python train.py --arch="dit" --cond_dim=128 --head_dim=16
Rows from block 3 of a small image flow-matching model, named by matrix and row number. Rows with one number within an expert belong to one neuron, the router's apart. Each number is 200 + 40 x the weight over its row's rms, rounded and kept within 0 to 999. All counts start at 0.
Before each expert's rows are labels from the 100 images, of 14848 (inputs lightly noised), where the router gives the expert most weight on average: "patch colour" is the nearest of a few named colours to the mean colour under the peak. Only what is clearly more common there than usual is listed. The data: photos of plants and fungi (iNaturalist).
# router: router (model.blocks.3.mlp.router.weight, 32x256, trained with AdamW), inputs 128-255
# up: expert up (model.blocks.3.mlp.up, 32x128x256), inputs 128-255
# down: expert down (model.blocks.3.mlp.down, 32x256x128, transposed), outputs 128-255

# expert 9
patch colour: black
router.9,220,167,220,242,161,163,218,194,330,99,141,261,212,250,248,264,236,200,197,295,165,228,229,295,179,228,232,265,146,180,187,249,214,237,200,163,246,158,133,179,256,156,205,239,87,163,273,171,255,166,170,183,174,186,212,173,217,218,249,161,215,211,223,226,211,148,264,222,198,232,158,215,216,232,181,205,145,153,231,191,188,200,261,206,201,197,292,198,178,229,73,118,190,200,215,100,202,214,181,186,196,184,204,166,199,143,198,156,259,122,261,197,195,176,210,205,218,184,184,239,192,203,250,201,121,180,188,102
up.1,200,200,200,200,200,198,200,200,200,200,200,478,200,200,200,200,200,200,271,200,200,200,200,200,200,200,200,203,200,200,200,200,200,200,200,200,200,200,200,200,200,200,200,200,200,200,34,199,200,200,200,200,200,200,200,200,200,200,200,200,200,200,200,200,200,200,200,200,200,200,200,200,200,200,200,200,200,200,200,200,201,200,200,197,200,200,200,200,200,200,200,198,200,200,204,200,200,200,746,200,200,200,200,199,195,200,200,200,200,201,200,200,200,200,200,200,200,200,200,200,200,200,200,200,200,234,200,200
down.1,200,200,200,200,200,200,200,200,200,200,200,200,200,200,200,200,200,200,0,200,200,200,200,200,200,200,200,200,200,200,200,200,200,200,200,200,200,200,200,200,200,200,200,200,200,200,200,200,200,200,200,200,200,200,200,200,200,200,200,200,200,200,200,200,200,200,200,200,200,200,200,200,200,200,200,200,200,200,200,200,200,200,200,200,200,200,200,200,200,200,200,200,200,200,200,200,206,200,200,200,320,200,202,139,200,200,200,200,200,208,200,200,200,200,200,200,200,200,200,200,200,200,200,200,170,200,200,200
up.2,200,200,200,200,200,219,200,200,200,200,200,200,200,200,200,200,200,200,200,200,200,200,198,200,201,200,200,200,200,200,200,200,200,200,200,200,200,200,200,200,200,200,200,200,200,200,200,200,200,200,200,198,200,200,200,200,200,200,200,200,200,200,200,200,200,200,200,200,200,200,200,200,202,200,200,200,200,200,200,200,200,200,200,200,200,200,200,200,200,194,200,200,200,200,201,200,200,200,828,200,192,200,200,199,233,200,200,200,200,200,200,200,200,200,200,200,200,200,200,200,199,200,200,200,200,201,200,200
down.2,200,200,200,199,200,200,200,202,200,200,200,200,177,200,200,200,200,200,236,200,200,200,187,200,200,200,200,200,200,200,196,200,206,200,200,200,200,200,200,200,200,200,200,200,201,200,200,203,200,192,200,200,200,200,193,200,200,199,200,200,200,200,200,200,200,200,202,200,200,200,200,200,200,200,200,200,200,200,0,200,304,200,200,200,200,200,200,198,200,200,200,190,200,200,200,200,200,200,200,203,166,200,232,200,341,200,200,200,200,200,201,200,200,207,200,200,200,200,200,201,200,200,200,200,0,200,200,200
up.7,200,200,200,200,200,200,200,267,200,199,128,200,201,200,200,200,201,200,201,200,200,200,200,200,200,200,200,200,200,200,200,200,200,200,202,200,200,201,200,200,200,200,200,200,163,200,200,200,205,200,200,200,200,201,200,200,200,207,200,200,200,200,200,200,200,200,200,200,200,200,200,200,200,198,200,200,200,200,200,200,200,200,200,199,200,200,156,200,200,200,200,205,200,200,200,200,200,200,200,200,200,200,200,195,187,200,200,200,200,200,200,200,200,200,200,200,200,200,200,200,211,200,200,200,200,195,200,200
down.7,200,200,200,200,200,364,200,213,200,254,211,200,216,200,200,200,200,200,203,200,200,200,208,200,200,200,200,215,200,414,200,200,182,200,200,200,200,200,190,200,200,200,200,200,219,200,200,200,195,216,200,200,200,200,200,200,200,198,200,200,200,200,200,200,200,200,200,200,200,200,200,200,200,200,200,200,200,200,0,200,258,200,200,200,200,200,200,203,200,200,200,177,200,200,200,200,196,200,200,200,171,200,195,200,160,200,200,200,200,222,200,202,200,200,200,200,200,200,200,211,200,200,200,200,200,200,200,200
up.8,200,200,200,200,199,201,200,464,200,195,200,0,201,200,202,200,200,200,200,200,200,200,200,200,120,200,200,201,200,200,181,200,200,178,132,200,200,200,200,200,200,200,200,200,200,200,353,200,197,200,200,200,201,200,200,200,200,202,200,200,200,200,201,200,200,200,200,200,200,235,200,200,200,200,200,200,200,200,200,200,202,196,200,200,200,200,194,200,200,200,200,200,200,200,200,200,200,200,200,200,197,200,201,201,200,200,200,200,200,202,200,200,200,200,200,200,200,200,200,200,200,199,200,200,200,200,200,200
down.8,200,200,200,200,200,192,200,200,200,302,209,200,200,200,200,200,200,200,479,200,200,200,174,200,200,200,200,213,200,200,200,200,217,200,200,200,200,200,175,200,200,200,200,200,201,200,61,200,198,182,200,200,200,200,200,200,200,222,200,200,200,200,200,200,200,200,197,200,200,200,200,200,200,200,200,200,200,200,266,200,206,200,200,200,200,200,200,200,200,200,200,175,200,200,200,200,200,200,200,198,191,200,0,200,200,200,200,200,200,299,200,200,200,200,200,200,200,200,200,200,200,200,200,200,340,200,200,200
up.15,200,200,200,200,200,200,200,200,200,200,200,172,200,200,200,201,200,200,200,200,200,200,195,200,200,200,200,0,200,200,200,200,200,200,200,200,200,200,200,200,200,200,200,200,200,200,172,200,200,200,200,200,200,200,200,200,200,200,200,200,200,200,200,200,200,200,200,200,200,200,200,200,200,200,200,200,200,200,200,200,200,200,200,200,200,200,194,200,200,200,200,200,200,200,200,200,200,200,200,200,216,200,200,200,200,200,200,200,200,264,200,200,200,200,200,200,200,200,200,200,200,200,200,200,200,202,200,200
down.15,200,200,200,200,200,200,200,194,200,112,200,200,200,200,200,200,200,200,200,200,200,200,266,200,200,200,200,103,200,200,200,200,200,200,200,200,200,200,181,200,200,200,200,200,201,200,196,168,203,201,200,200,200,200,200,200,200,209,200,200,200,200,200,200,200,200,200,200,200,200,200,199,200,200,200,200,200,200,200,200,154,200,200,200,200,200,200,200,200,200,200,287,193,200,200,200,201,200,200,200,127,200,200,197,200,200,200,200,200,223,200,200,200,277,200,200,200,200,200,200,200,200,200,200,200,200,200,200
up.31,201,200,200,200,200,200,200,177,200,200,205,200,200,200,200,200,198,200,200,200,200,200,154,200,200,200,200,200,200,200,200,200,200,200,200,200,200,200,200,200,200,200,200,200,200,200,200,200,200,200,200,225,230,200,200,200,200,207,200,200,201,200,200,200,200,200,200,200,200,200,200,200,204,213,200,200,200,198,200,200,200,200,200,200,200,200,188,200,200,200,200,193,200,199,199,200,200,200,200,187,213,200,200,200,200,200,200,200,200,215,200,200,200,200,200,200,200,200,200,200,199,200,200,200,200,200,200,200
down.31,200,200,200,200,200,200,200,199,200,210,200,200,200,200,200,200,200,200,249,200,200,200,192,200,200,200,200,115,200,200,200,200,200,200,200,200,200,200,179,200,200,200,200,200,189,200,190,66,200,268,200,200,200,200,200,200,200,167,200,200,200,200,200,200,200,200,261,200,200,200,200,164,200,200,200,200,200,200,200,200,185,200,200,200,200,200,200,200,200,200,200,0,200,200,200,200,173,200,200,200,200,200,57,198,223,200,200,203,199,0,190,201,200,205,200,200,200,200,200,200,200,200,199,200,217,200,200,200

# expert 3
patch colour: pink
router.3,224,223,183,127,219,144,195,212,199,273,180,167,266,255,264,195,223,140,211,196,169,124,216,190,197,178,165,251,196,192,180,163,197,247,259,232,205,204,260,208,170,230,154,169,128,230,92,187,175,201,254,179,209,173,170,194,190,188,165,214,203,248,191,247,207,183,182,161,164,248,193,262,199,201,237,183,204,177,225,227,198,184,224,194,242,154,167,221,171,239,5,233,206,252,178,220,216,204,172,204,209,181,238,187,231,198,234,63,197,129,152,217,174,253,166,186,191,222,253,232,221,191,243,195,143,173,169,225
up.0,200,200,200,200,200,200,200,200,200,200,200,309,200,200,200,185,200,200,200,200,200,200,201,200,200,200,200,104,200,200,200,200,200,200,200,200,200,200,200,200,200,200,200,200,200,200,149,200,200,200,200,200,200,200,200,200,200,200,200,200,200,200,200,200,200,200,200,200,200,200,200,200,200,200,200,200,200,200,200,200,0,200,200,200,200,200,199,200,200,200,200,200,200,200,200,200,200,200,200,200,200,200,200,200,200,200,200,200,200,302,200,200,200,200,200,200,200,200,200,200,200,200,200,200,200,200,200,200
down.0,200,200,200,200,200,200,200,200,200,374,203,200,200,200,200,200,200,200,194,200,200,200,200,200,200,200,200,273,200,200,200,200,198,200,200,200,200,200,152,200,200,200,200,200,200,200,200,200,206,200,200,200,200,200,200,200,200,204,200,200,200,200,200,200,200,200,200,200,200,200,200,200,200,200,200,200,200,200,200,200,506,200,200,200,200,200,200,200,200,200,200,201,198,200,200,200,331,200,200,200,200,200,200,200,200,200,200,200,200,245,201,209,200,209,200,200,200,200,200,200,200,200,200,200,204,200,200,200
up.1,200,200,200,200,191,200,200,202,200,200,202,201,201,200,200,176,200,200,200,200,200,200,200,200,200,200,200,200,200,200,200,200,200,200,200,200,200,200,200,200,200,200,200,200,200,200,217,200,200,200,200,200,200,200,200,200,200,200,200,200,200,200,200,200,200,200,200,200,200,200,200,200,201,200,200,200,200,200,200,200,200,200,200,200,200,200,200,200,200,199,200,200,200,200,200,200,200,200,198,201,195,200,200,200,188,200,200,200,200,200,200,200,200,200,200,200,201,200,200,200,200,200,200,200,200,200,200,200
down.1,200,200,200,218,200,230,200,194,200,191,200,200,200,200,200,200,200,200,246,200,200,200,200,200,200,200,200,200,200,200,200,200,137,200,200,200,200,200,201,200,200,200,200,200,195,200,185,200,200,193,200,200,200,200,200,200,200,691,200,200,200,200,200,200,200,200,200,200,200,200,200,193,200,200,200,200,200,200,30,200,192,200,200,200,200,200,200,199,200,200,200,188,202,200,200,200,181,200,200,200,200,200,199,200,343,200,200,200,200,161,200,197,200,231,200,199,201,200,200,200,200,200,200,200,200,200,200,200
up.6,200,200,200,200,200,200,200,200,200,200,200,199,200,200,200,200,200,200,200,200,200,200,200,200,200,200,200,201,200,200,200,200,200,200,200,200,200,200,200,200,200,200,200,200,200,200,200,200,200,200,200,200,200,200,200,200,200,200,200,200,200,200,200,200,200,200,200,200,200,200,200,200,200,200,200,200,200,200,200,200,200,200,200,200,200,200,200,200,200,200,200,199,200,200,200,200,200,200,200,200,200,200,200,200,200,200,200,200,200,200,200,200,200,200,200,200,200,200,200,200,200,200,200,200,200,200,200,200
down.6,200,200,200,200,200,200,200,200,200,200,169,200,200,200,200,200,200,200,200,200,200,200,200,200,200,200,200,0,200,200,200,200,234,200,200,200,200,200,199,200,200,200,200,200,103,200,0,166,199,200,200,200,200,200,200,200,200,200,200,200,200,200,200,200,200,200,200,200,200,200,200,200,200,200,200,200,200,200,200,200,182,200,200,200,200,200,200,200,200,200,200,88,200,200,200,200,128,200,200,200,200,200,200,200,200,200,200,200,200,199,200,200,200,215,200,200,200,200,200,200,200,200,200,200,200,200,200,200
up.9,201,200,200,200,200,200,200,200,200,200,200,200,200,200,200,200,189,200,200,200,200,200,201,200,200,200,200,200,200,200,200,200,200,200,200,200,200,200,200,200,200,200,200,200,191,200,223,200,200,200,200,200,200,200,200,200,200,200,200,200,200,200,200,200,200,200,200,200,200,200,200,200,201,201,200,200,200,200,200,200,200,200,200,200,200,200,200,200,200,200,200,200,200,200,201,200,200,200,200,200,158,200,200,165,200,200,200,200,200,201,200,200,200,200,200,200,200,200,200,200,199,200,200,200,200,203,200,200
down.9,200,200,200,200,200,200,200,179,200,154,205,200,164,200,200,200,200,200,207,200,200,200,200,200,200,200,200,302,200,200,200,200,200,200,200,200,200,200,200,200,200,200,200,200,200,200,213,200,200,200,200,200,200,200,200,200,200,200,200,200,200,200,200,200,200,200,178,200,200,200,200,200,200,200,200,200,200,200,0,200,200,200,200,200,200,200,200,200,200,200,200,178,201,200,200,200,200,200,200,200,200,200,37,703,200,200,200,200,200,267,200,200,200,200,200,200,200,200,200,200,200,200,200,200,200,200,200,200
up.15,200,200,200,200,200,200,200,200,200,200,200,200,200,200,200,200,200,200,200,200,200,200,200,200,200,200,200,0,200,200,200,200,200,200,200,200,200,200,200,200,200,200,200,200,197,200,194,200,200,200,200,200,200,200,200,200,200,200,200,200,200,200,200,200,200,200,200,200,200,200,200,200,200,200,200,200,200,200,200,200,200,200,200,200,200,200,189,200,200,200,200,201,200,200,200,200,200,200,200,200,203,200,200,200,200,200,200,200,200,200,200,200,200,200,200,200,200,200,200,200,200,200,200,200,200,200,200,200
down.15,200,200,200,200,200,200,200,186,200,373,200,200,210,200,200,200,200,200,202,200,200,200,200,200,200,200,200,0,200,200,200,32,200,200,200,200,200,200,122,200,200,200,200,200,176,200,200,210,176,200,200,200,200,200,200,200,200,200,200,200,200,200,200,200,200,200,200,200,200,200,200,200,200,200,200,200,200,200,200,200,129,200,199,200,200,200,200,200,200,200,200,0,200,200,200,200,193,200,200,200,200,200,203,200,202,200,200,200,200,198,200,200,200,164,200,200,200,200,200,200,200,200,200,200,197,200,200,200
up.23,200,200,200,200,199,200,200,200,200,200,209,20,200,200,200,200,196,200,200,200,200,200,200,200,200,200,200,200,200,200,200,200,200,200,207,200,200,200,200,200,200,200,200,200,200,200,200,147,200,223,200,200,200,173,200,200,200,200,200,200,200,200,202,200,200,200,200,200,200,200,200,200,200,200,200,200,200,200,200,200,200,200,200,200,200,200,200,200,200,200,200,200,200,200,200,200,200,200,200,200,200,200,200,200,201,200,200,200,200,200,200,284,200,200,200,200,200,200,200,200,199,200,200,200,200,200,200,200
down.23,200,200,200,200,200,197,200,227,200,222,200,200,200,200,200,200,200,200,365,200,200,200,200,200,200,200,200,200,200,197,200,200,200,200,200,200,200,200,197,200,200,200,200,200,209,200,200,200,265,200,200,200,200,198,161,200,200,200,200,200,200,200,200,200,200,200,200,200,200,200,200,200,200,200,200,200,200,200,370,200,200,200,201,200,200,200,200,199,200,200,200,115,200,200,200,200,207,200,200,200,328,200,0,200,200,200,200,196,200,200,200,113,200,200,200,200,205,200,200,200,200,200,200,200,212,200,200,200

# expert 28
patch colour: grey
router.28,220,152,194,204,210,162,187,172,177,204,176,217,263,225,265,175,216,206,199,202,223,151,199,201,231,154,195,243,206,165,179,309,206,218,201,236,214,169,250,223,174,201,178,205,202,181,140,218,234,237,238,167,215,158,206,270,153,216,132,178,207,227,222,242,241,183,156,185,141,220,180,210,194,197,197,188,213,190,270,246,311,184,174,220,219,190,174,165,203,164,64,217,378,249,168,178,222,212,228,204,246,225,216,209,194,196,173,110,221,286,188,262,214,236,134,201,211,206,182,265,195,214,258,223,145,173,176,162
up.0,199,200,200,246,200,200,200,325,200,200,200,200,200,200,200,200,200,200,200,200,200,200,200,200,200,200,200,199,200,200,200,200,200,200,204,200,200,200,200,200,200,200,200,200,200,200,172,452,200,200,200,200,200,200,200,200,200,200,200,200,200,200,200,200,200,200,200,200,200,200,200,200,190,200,200,200,200,197,200,200,200,200,200,200,200,200,200,200,200,200,200,211,200,200,517,200,200,200,198,200,200,200,200,200,200,200,200,200,200,200,200,200,200,200,200,200,200,200,200,202,199,200,200,200,200,196,200,200
down.0,199,200,200,191,200,210,200,200,200,79,200,200,204,200,189,200,200,200,200,200,200,200,238,200,200,200,200,221,200,200,200,200,200,175,200,200,200,200,224,200,200,200,200,200,199,200,200,200,227,200,200,200,200,225,200,200,200,200,200,200,200,218,200,200,200,200,154,200,200,150,200,195,0,200,200,200,200,200,200,198,200,200,200,200,201,200,200,240,200,200,200,200,200,200,0,200,200,200,200,198,200,200,272,172,198,200,200,200,200,200,200,216,364,200,200,200,200,200,200,200,237,200,200,194,204,200,200,200
up.3,200,200,200,200,200,200,200,120,200,200,200,196,200,200,200,200,186,200,200,200,200,200,200,200,200,200,200,198,200,200,200,200,200,200,200,200,200,200,200,200,200,200,200,200,196,200,200,200,0,200,200,202,246,200,200,200,200,200,200,200,200,200,200,200,200,200,200,200,200,200,200,200,201,200,200,200,200,200,200,200,200,206,200,200,200,200,200,200,200,200,200,200,200,200,200,200,200,200,48,200,200,200,200,200,200,200,200,200,200,202,200,200,200,200,200,200,200,200,200,200,200,0,200,200,200,200,200,200
down.3,200,200,200,200,200,117,200,200,200,200,192,200,215,200,200,200,164,200,200,200,200,200,200,200,200,200,200,336,200,200,200,198,200,245,200,200,200,200,200,200,200,200,200,200,200,200,200,188,200,200,200,200,200,200,200,200,200,186,200,200,200,200,200,200,200,290,248,200,200,200,200,205,601,200,200,200,200,200,204,200,112,200,200,200,180,200,200,200,200,200,200,201,200,200,200,200,201,200,200,200,200,200,448,200,206,200,200,196,200,200,200,239,100,220,200,200,200,200,200,200,200,200,200,200,200,200,200,200
up.7,200,200,200,200,210,199,200,200,200,200,199,200,200,200,200,164,204,200,199,200,200,200,200,200,200,200,200,200,200,200,200,200,200,200,200,200,200,200,200,200,200,200,200,200,200,200,200,222,200,200,200,200,200,200,200,200,200,200,200,200,200,200,195,200,201,200,200,200,200,200,200,200,200,200,200,200,200,201,200,200,200,139,200,200,200,200,200,200,200,219,199,202,200,200,200,200,200,200,244,198,200,200,200,200,200,200,200,200,200,200,200,200,200,200,200,200,199,200,200,200,300,0,200,200,200,204,200,200
down.7,199,200,200,201,200,224,200,200,200,186,200,200,200,200,200,200,200,200,200,200,204,200,368,200,200,200,200,222,200,113,199,200,184,200,200,200,200,200,200,200,200,200,200,200,200,200,200,200,200,191,200,200,200,200,200,200,200,184,200,200,200,200,200,200,200,168,202,200,200,200,200,189,197,200,200,214,200,200,200,200,144,200,200,200,204,200,200,235,200,229,200,200,200,200,200,200,170,200,200,200,305,200,200,200,200,200,200,200,200,197,200,163,200,200,200,200,178,200,200,200,200,200,200,181,126,205,200,200
up.9,200,200,200,200,200,200,200,102,200,200,202,200,199,200,200,200,200,200,200,200,200,200,200,200,200,200,200,201,200,200,200,200,200,200,201,200,200,200,200,200,200,200,200,200,200,200,200,201,200,201,200,200,200,200,200,200,200,199,200,200,200,200,200,200,199,200,200,200,200,205,200,200,202,200,200,200,200,199,200,196,206,200,200,200,200,200,200,201,200,200,200,200,200,200,200,200,200,200,185,344,194,200,200,201,200,200,200,200,200,164,200,216,200,200,200,200,208,200,200,200,188,205,200,200,200,200,200,200
down.9,200,200,200,200,200,216,200,222,200,186,182,200,200,200,200,200,200,200,200,200,200,200,200,200,200,200,200,200,200,200,200,197,201,200,200,200,200,200,199,200,200,200,200,200,200,200,200,159,200,190,200,200,200,200,200,200,200,252,200,200,200,200,200,200,200,200,345,200,200,200,200,355,200,200,200,200,200,200,200,200,200,200,200,200,200,200,200,200,200,201,200,200,200,200,200,200,200,200,200,200,199,200,196,510,192,200,200,200,200,200,200,275,200,200,200,200,200,200,200,201,200,200,185,200,212,199,200,200
up.12,200,200,200,200,200,200,200,238,200,200,48,199,200,200,200,204,200,200,193,200,200,200,201,200,200,200,200,226,200,200,200,200,200,200,200,200,200,200,200,200,200,200,200,200,200,200,200,200,200,200,200,204,200,200,200,200,200,202,200,200,200,200,200,200,200,200,200,200,200,200,200,200,200,200,200,200,200,200,200,204,200,200,200,200,200,200,200,187,200,199,200,241,205,200,286,200,200,200,200,204,203,200,200,134,200,200,200,200,200,200,200,518,200,200,200,200,191,200,200,200,200,200,200,200,200,200,200,200
down.12,193,200,200,200,200,200,200,179,200,200,200,200,203,200,221,200,199,200,181,200,200,200,200,200,200,200,200,200,200,220,200,199,422,200,200,200,200,200,200,200,200,200,200,200,204,200,200,198,200,200,200,200,200,212,202,200,200,200,200,200,200,200,200,200,200,200,206,200,200,200,200,297,63,200,200,202,200,200,178,199,200,200,200,200,226,200,200,200,200,178,200,205,200,200,115,200,200,200,200,200,196,200,174,193,180,200,200,200,198,201,200,0,200,200,200,200,200,200,200,200,200,200,200,200,209,200,200,200
up.18,200,200,200,200,198,200,200,207,200,200,200,200,200,200,200,200,200,200,200,200,200,200,200,200,200,200,200,200,200,200,200,200,200,200,200,200,200,200,200,200,200,200,200,200,200,200,217,200,210,200,200,200,200,200,200,200,200,200,200,200,200,200,201,200,200,200,200,200,200,201,200,200,200,200,200,200,200,200,200,200,200,200,200,200,200,200,200,200,200,200,200,200,200,200,200,200,200,200,200,200,200,200,200,200,200,200,200,200,200,200,200,211,200,200,200,200,200,200,200,200,200,200,200,200,200,200,200,200
down.18,200,200,200,200,200,200,200,200,200,200,200,200,206,200,201,200,200,200,184,200,200,200,188,200,200,200,200,192,200,139,200,200,200,200,200,200,200,200,200,200,200,200,200,200,222,200,200,220,149,200,200,200,200,217,200,200,200,200,200,200,200,200,200,200,200,200,186,200,200,200,200,200,202,200,200,194,200,200,245,200,200,168,200,200,340,200,200,256,200,200,200,200,200,200,200,200,200,200,200,200,200,200,216,200,200,200,200,200,200,200,200,85,200,196,200,200,199,200,200,200,200,200,200,200,200,200,200,200

# expert 16
patch colour: brown
router.16,228,158,203,222,164,169,199,106,193,296,284,201,252,268,249,229,221,215,174,168,152,174,233,247,216,174,224,216,201,196,184,197,231,223,184,97,224,200,225,264,186,189,239,214,169,200,143,172,224,206,210,185,177,170,237,247,246,191,161,205,211,198,220,215,288,230,239,142,197,213,146,263,233,205,204,170,223,240,183,188,179,203,195,196,181,200,190,182,181,192,9,226,154,192,216,228,244,101,157,203,152,189,207,198,204,213,230,131,202,279,170,249,150,222,189,136,198,153,187,257,234,203,285,216,146,191,224,253
up.5,200,200,200,200,199,200,199,189,200,200,223,193,200,200,200,200,200,200,200,200,200,200,176,200,200,200,200,200,200,200,199,200,200,200,200,200,200,200,200,200,200,200,200,200,200,200,171,200,193,200,200,198,200,200,200,200,200,199,200,200,200,200,200,200,200,200,200,200,200,200,200,200,193,200,200,200,200,200,200,201,200,200,200,200,200,200,200,200,200,200,200,250,200,200,200,200,200,200,200,193,200,200,200,199,203,200,200,200,200,204,200,200,200,200,200,200,200,200,200,200,212,200,200,200,200,200,200,200
down.5,200,200,200,200,200,200,200,200,200,204,200,200,200,200,407,200,200,200,200,200,200,200,173,200,200,200,200,540,200,200,200,196,126,200,200,200,200,200,164,200,200,200,200,200,200,200,200,200,59,359,200,200,200,200,199,200,200,135,200,200,200,200,200,200,200,200,200,200,200,200,200,200,200,200,200,200,200,200,195,200,281,200,200,200,200,200,200,197,200,200,200,200,207,200,200,200,200,200,200,201,200,200,167,271,200,200,200,200,200,240,200,208,200,199,200,200,200,200,200,200,200,200,202,200,89,200,200,200
up.7,198,200,200,193,0,200,200,196,200,200,200,179,200,200,200,206,81,200,201,200,200,200,212,200,200,200,200,200,200,200,200,200,200,200,200,200,200,200,200,200,200,200,200,200,200,200,321,197,200,210,200,200,200,200,200,200,200,200,200,200,200,200,201,200,200,200,200,200,200,200,200,200,196,200,200,200,200,200,200,200,200,201,200,198,200,200,200,200,200,200,200,200,200,200,200,200,200,200,200,200,200,200,200,200,158,200,200,200,200,226,200,200,200,200,200,200,200,200,200,200,196,200,200,200,200,199,200,200
down.7,200,200,200,201,200,217,200,203,200,200,195,200,263,200,200,200,200,200,200,200,200,200,199,200,200,200,200,200,200,595,308,200,200,200,200,200,200,200,22,200,200,200,200,200,209,200,271,200,200,200,200,200,200,178,205,200,200,200,200,200,200,200,200,200,200,200,200,200,200,200,200,191,200,200,200,200,200,200,200,200,308,200,200,200,200,200,200,139,200,200,200,154,200,200,200,200,235,200,200,200,134,200,200,200,200,200,200,200,200,256,200,202,200,200,200,200,200,200,200,197,200,200,199,200,200,200,200,200
up.16,200,200,200,201,200,200,200,200,200,200,207,683,200,200,200,203,200,200,200,200,200,200,200,200,200,200,200,187,200,200,200,200,200,200,200,200,200,200,200,200,200,200,200,200,200,200,200,201,200,200,200,202,200,201,200,200,200,201,200,200,200,200,200,200,200,200,200,200,200,247,200,200,200,200,200,200,200,200,200,200,200,200,200,200,200,200,202,200,200,200,200,203,200,200,194,200,200,200,208,200,0,200,192,200,197,200,200,200,200,200,200,199,200,200,200,200,347,200,200,200,200,203,200,201,200,200,200,200
down.16,200,200,200,200,200,229,200,200,200,222,200,200,193,200,200,200,200,200,352,200,200,200,200,200,200,200,200,200,200,165,210,200,200,200,200,200,200,200,200,200,200,200,200,200,200,200,200,211,200,157,200,200,200,200,200,200,200,145,200,200,200,200,200,200,200,200,200,200,200,200,200,200,200,200,200,200,200,200,200,200,141,200,200,200,200,200,200,200,200,200,200,340,200,200,200,200,203,200,200,200,225,200,305,203,200,200,200,200,200,138,200,198,200,200,200,200,217,200,200,280,200,200,200,208,132,200,200,200
up.18,199,200,200,201,209,200,200,198,200,200,201,201,197,200,200,200,200,200,205,200,200,200,200,200,200,200,200,200,200,200,200,200,200,200,200,200,200,200,200,200,200,200,200,200,200,200,203,198,0,200,200,199,200,200,200,200,200,200,200,200,198,200,200,200,202,200,200,200,200,200,200,200,200,200,200,200,200,200,200,200,200,198,200,200,200,200,200,200,200,202,200,201,200,200,200,200,200,200,200,200,200,200,200,200,200,200,200,200,200,195,200,258,200,200,200,200,212,200,200,200,200,200,200,200,200,201,200,200
down.18,200,200,200,200,200,200,200,200,200,224,229,200,200,200,200,200,200,200,200,200,200,200,200,200,200,200,200,173,200,202,208,200,233,200,200,200,200,200,270,200,200,200,200,200,200,200,200,200,200,200,200,200,200,200,200,200,200,200,200,200,200,200,200,200,200,200,195,200,200,200,200,189,200,200,200,201,200,200,251,200,62,200,200,200,200,200,200,198,200,200,200,237,180,200,200,200,200,200,200,500,200,200,200,225,8,200,200,200,200,211,200,157,200,200,200,200,200,200,200,191,200,200,202,200,508,200,200,200
up.24,199,200,200,200,194,200,200,200,200,200,200,200,201,200,200,200,200,200,198,200,200,200,200,200,200,200,200,200,200,200,200,200,200,200,200,200,200,200,200,200,200,200,200,200,200,200,257,200,200,199,200,199,200,200,200,200,200,200,200,200,200,200,200,200,200,200,200,200,200,183,200,200,226,200,200,200,200,200,200,200,221,200,200,200,200,200,200,280,200,201,200,199,200,200,200,200,200,200,200,201,688,200,200,200,201,200,200,200,200,188,200,200,200,200,200,200,200,200,200,200,202,200,200,200,200,200,200,200
down.24,200,200,200,200,200,200,200,200,200,34,150,200,225,200,200,200,200,200,200,200,200,200,200,200,200,200,200,200,200,200,200,200,481,200,200,200,200,200,150,200,200,200,200,200,200,200,201,168,126,192,200,200,200,199,200,200,200,258,200,200,200,200,200,200,200,200,203,200,200,200,200,295,200,200,200,213,200,200,200,200,200,200,200,200,357,200,200,199,200,200,200,200,59,200,200,200,200,200,200,195,0,200,200,200,302,200,200,200,200,200,200,200,200,147,200,200,200,200,200,202,200,200,200,200,200,200,200,200
up.32,200,200,200,209,206,200,200,199,200,200,200,200,201,200,200,200,200,200,200,200,200,200,200,200,200,200,200,170,200,200,200,200,200,200,200,200,200,200,200,200,200,200,200,200,200,200,200,200,404,200,200,200,200,200,200,200,200,200,200,200,200,200,200,200,200,200,200,200,200,200,200,200,200,200,200,200,200,200,200,200,200,200,200,200,200,200,199,200,200,200,200,200,200,200,201,200,200,200,200,200,200,200,302,200,200,200,200,200,200,107,200,200,200,200,200,200,163,200,200,200,200,198,200,200,200,200,200,200
down.32,200,200,200,200,194,201,200,200,200,194,200,200,200,200,224,200,200,200,199,200,200,200,192,200,200,200,200,319,200,154,200,200,196,200,200,200,200,200,200,200,200,200,200,200,200,200,200,200,222,200,200,200,200,200,200,200,200,200,200,200,200,200,200,200,200,200,200,200,200,200,200,208,200,200,200,200,200,200,465,200,202,200,200,200,200,200,200,200,200,200,200,200,206,200,200,200,196,200,200,203,184,200,176,165,200,200,200,200,200,206,200,256,200,200,200,200,202,200,200,189,200,200,200,200,202,200,200,200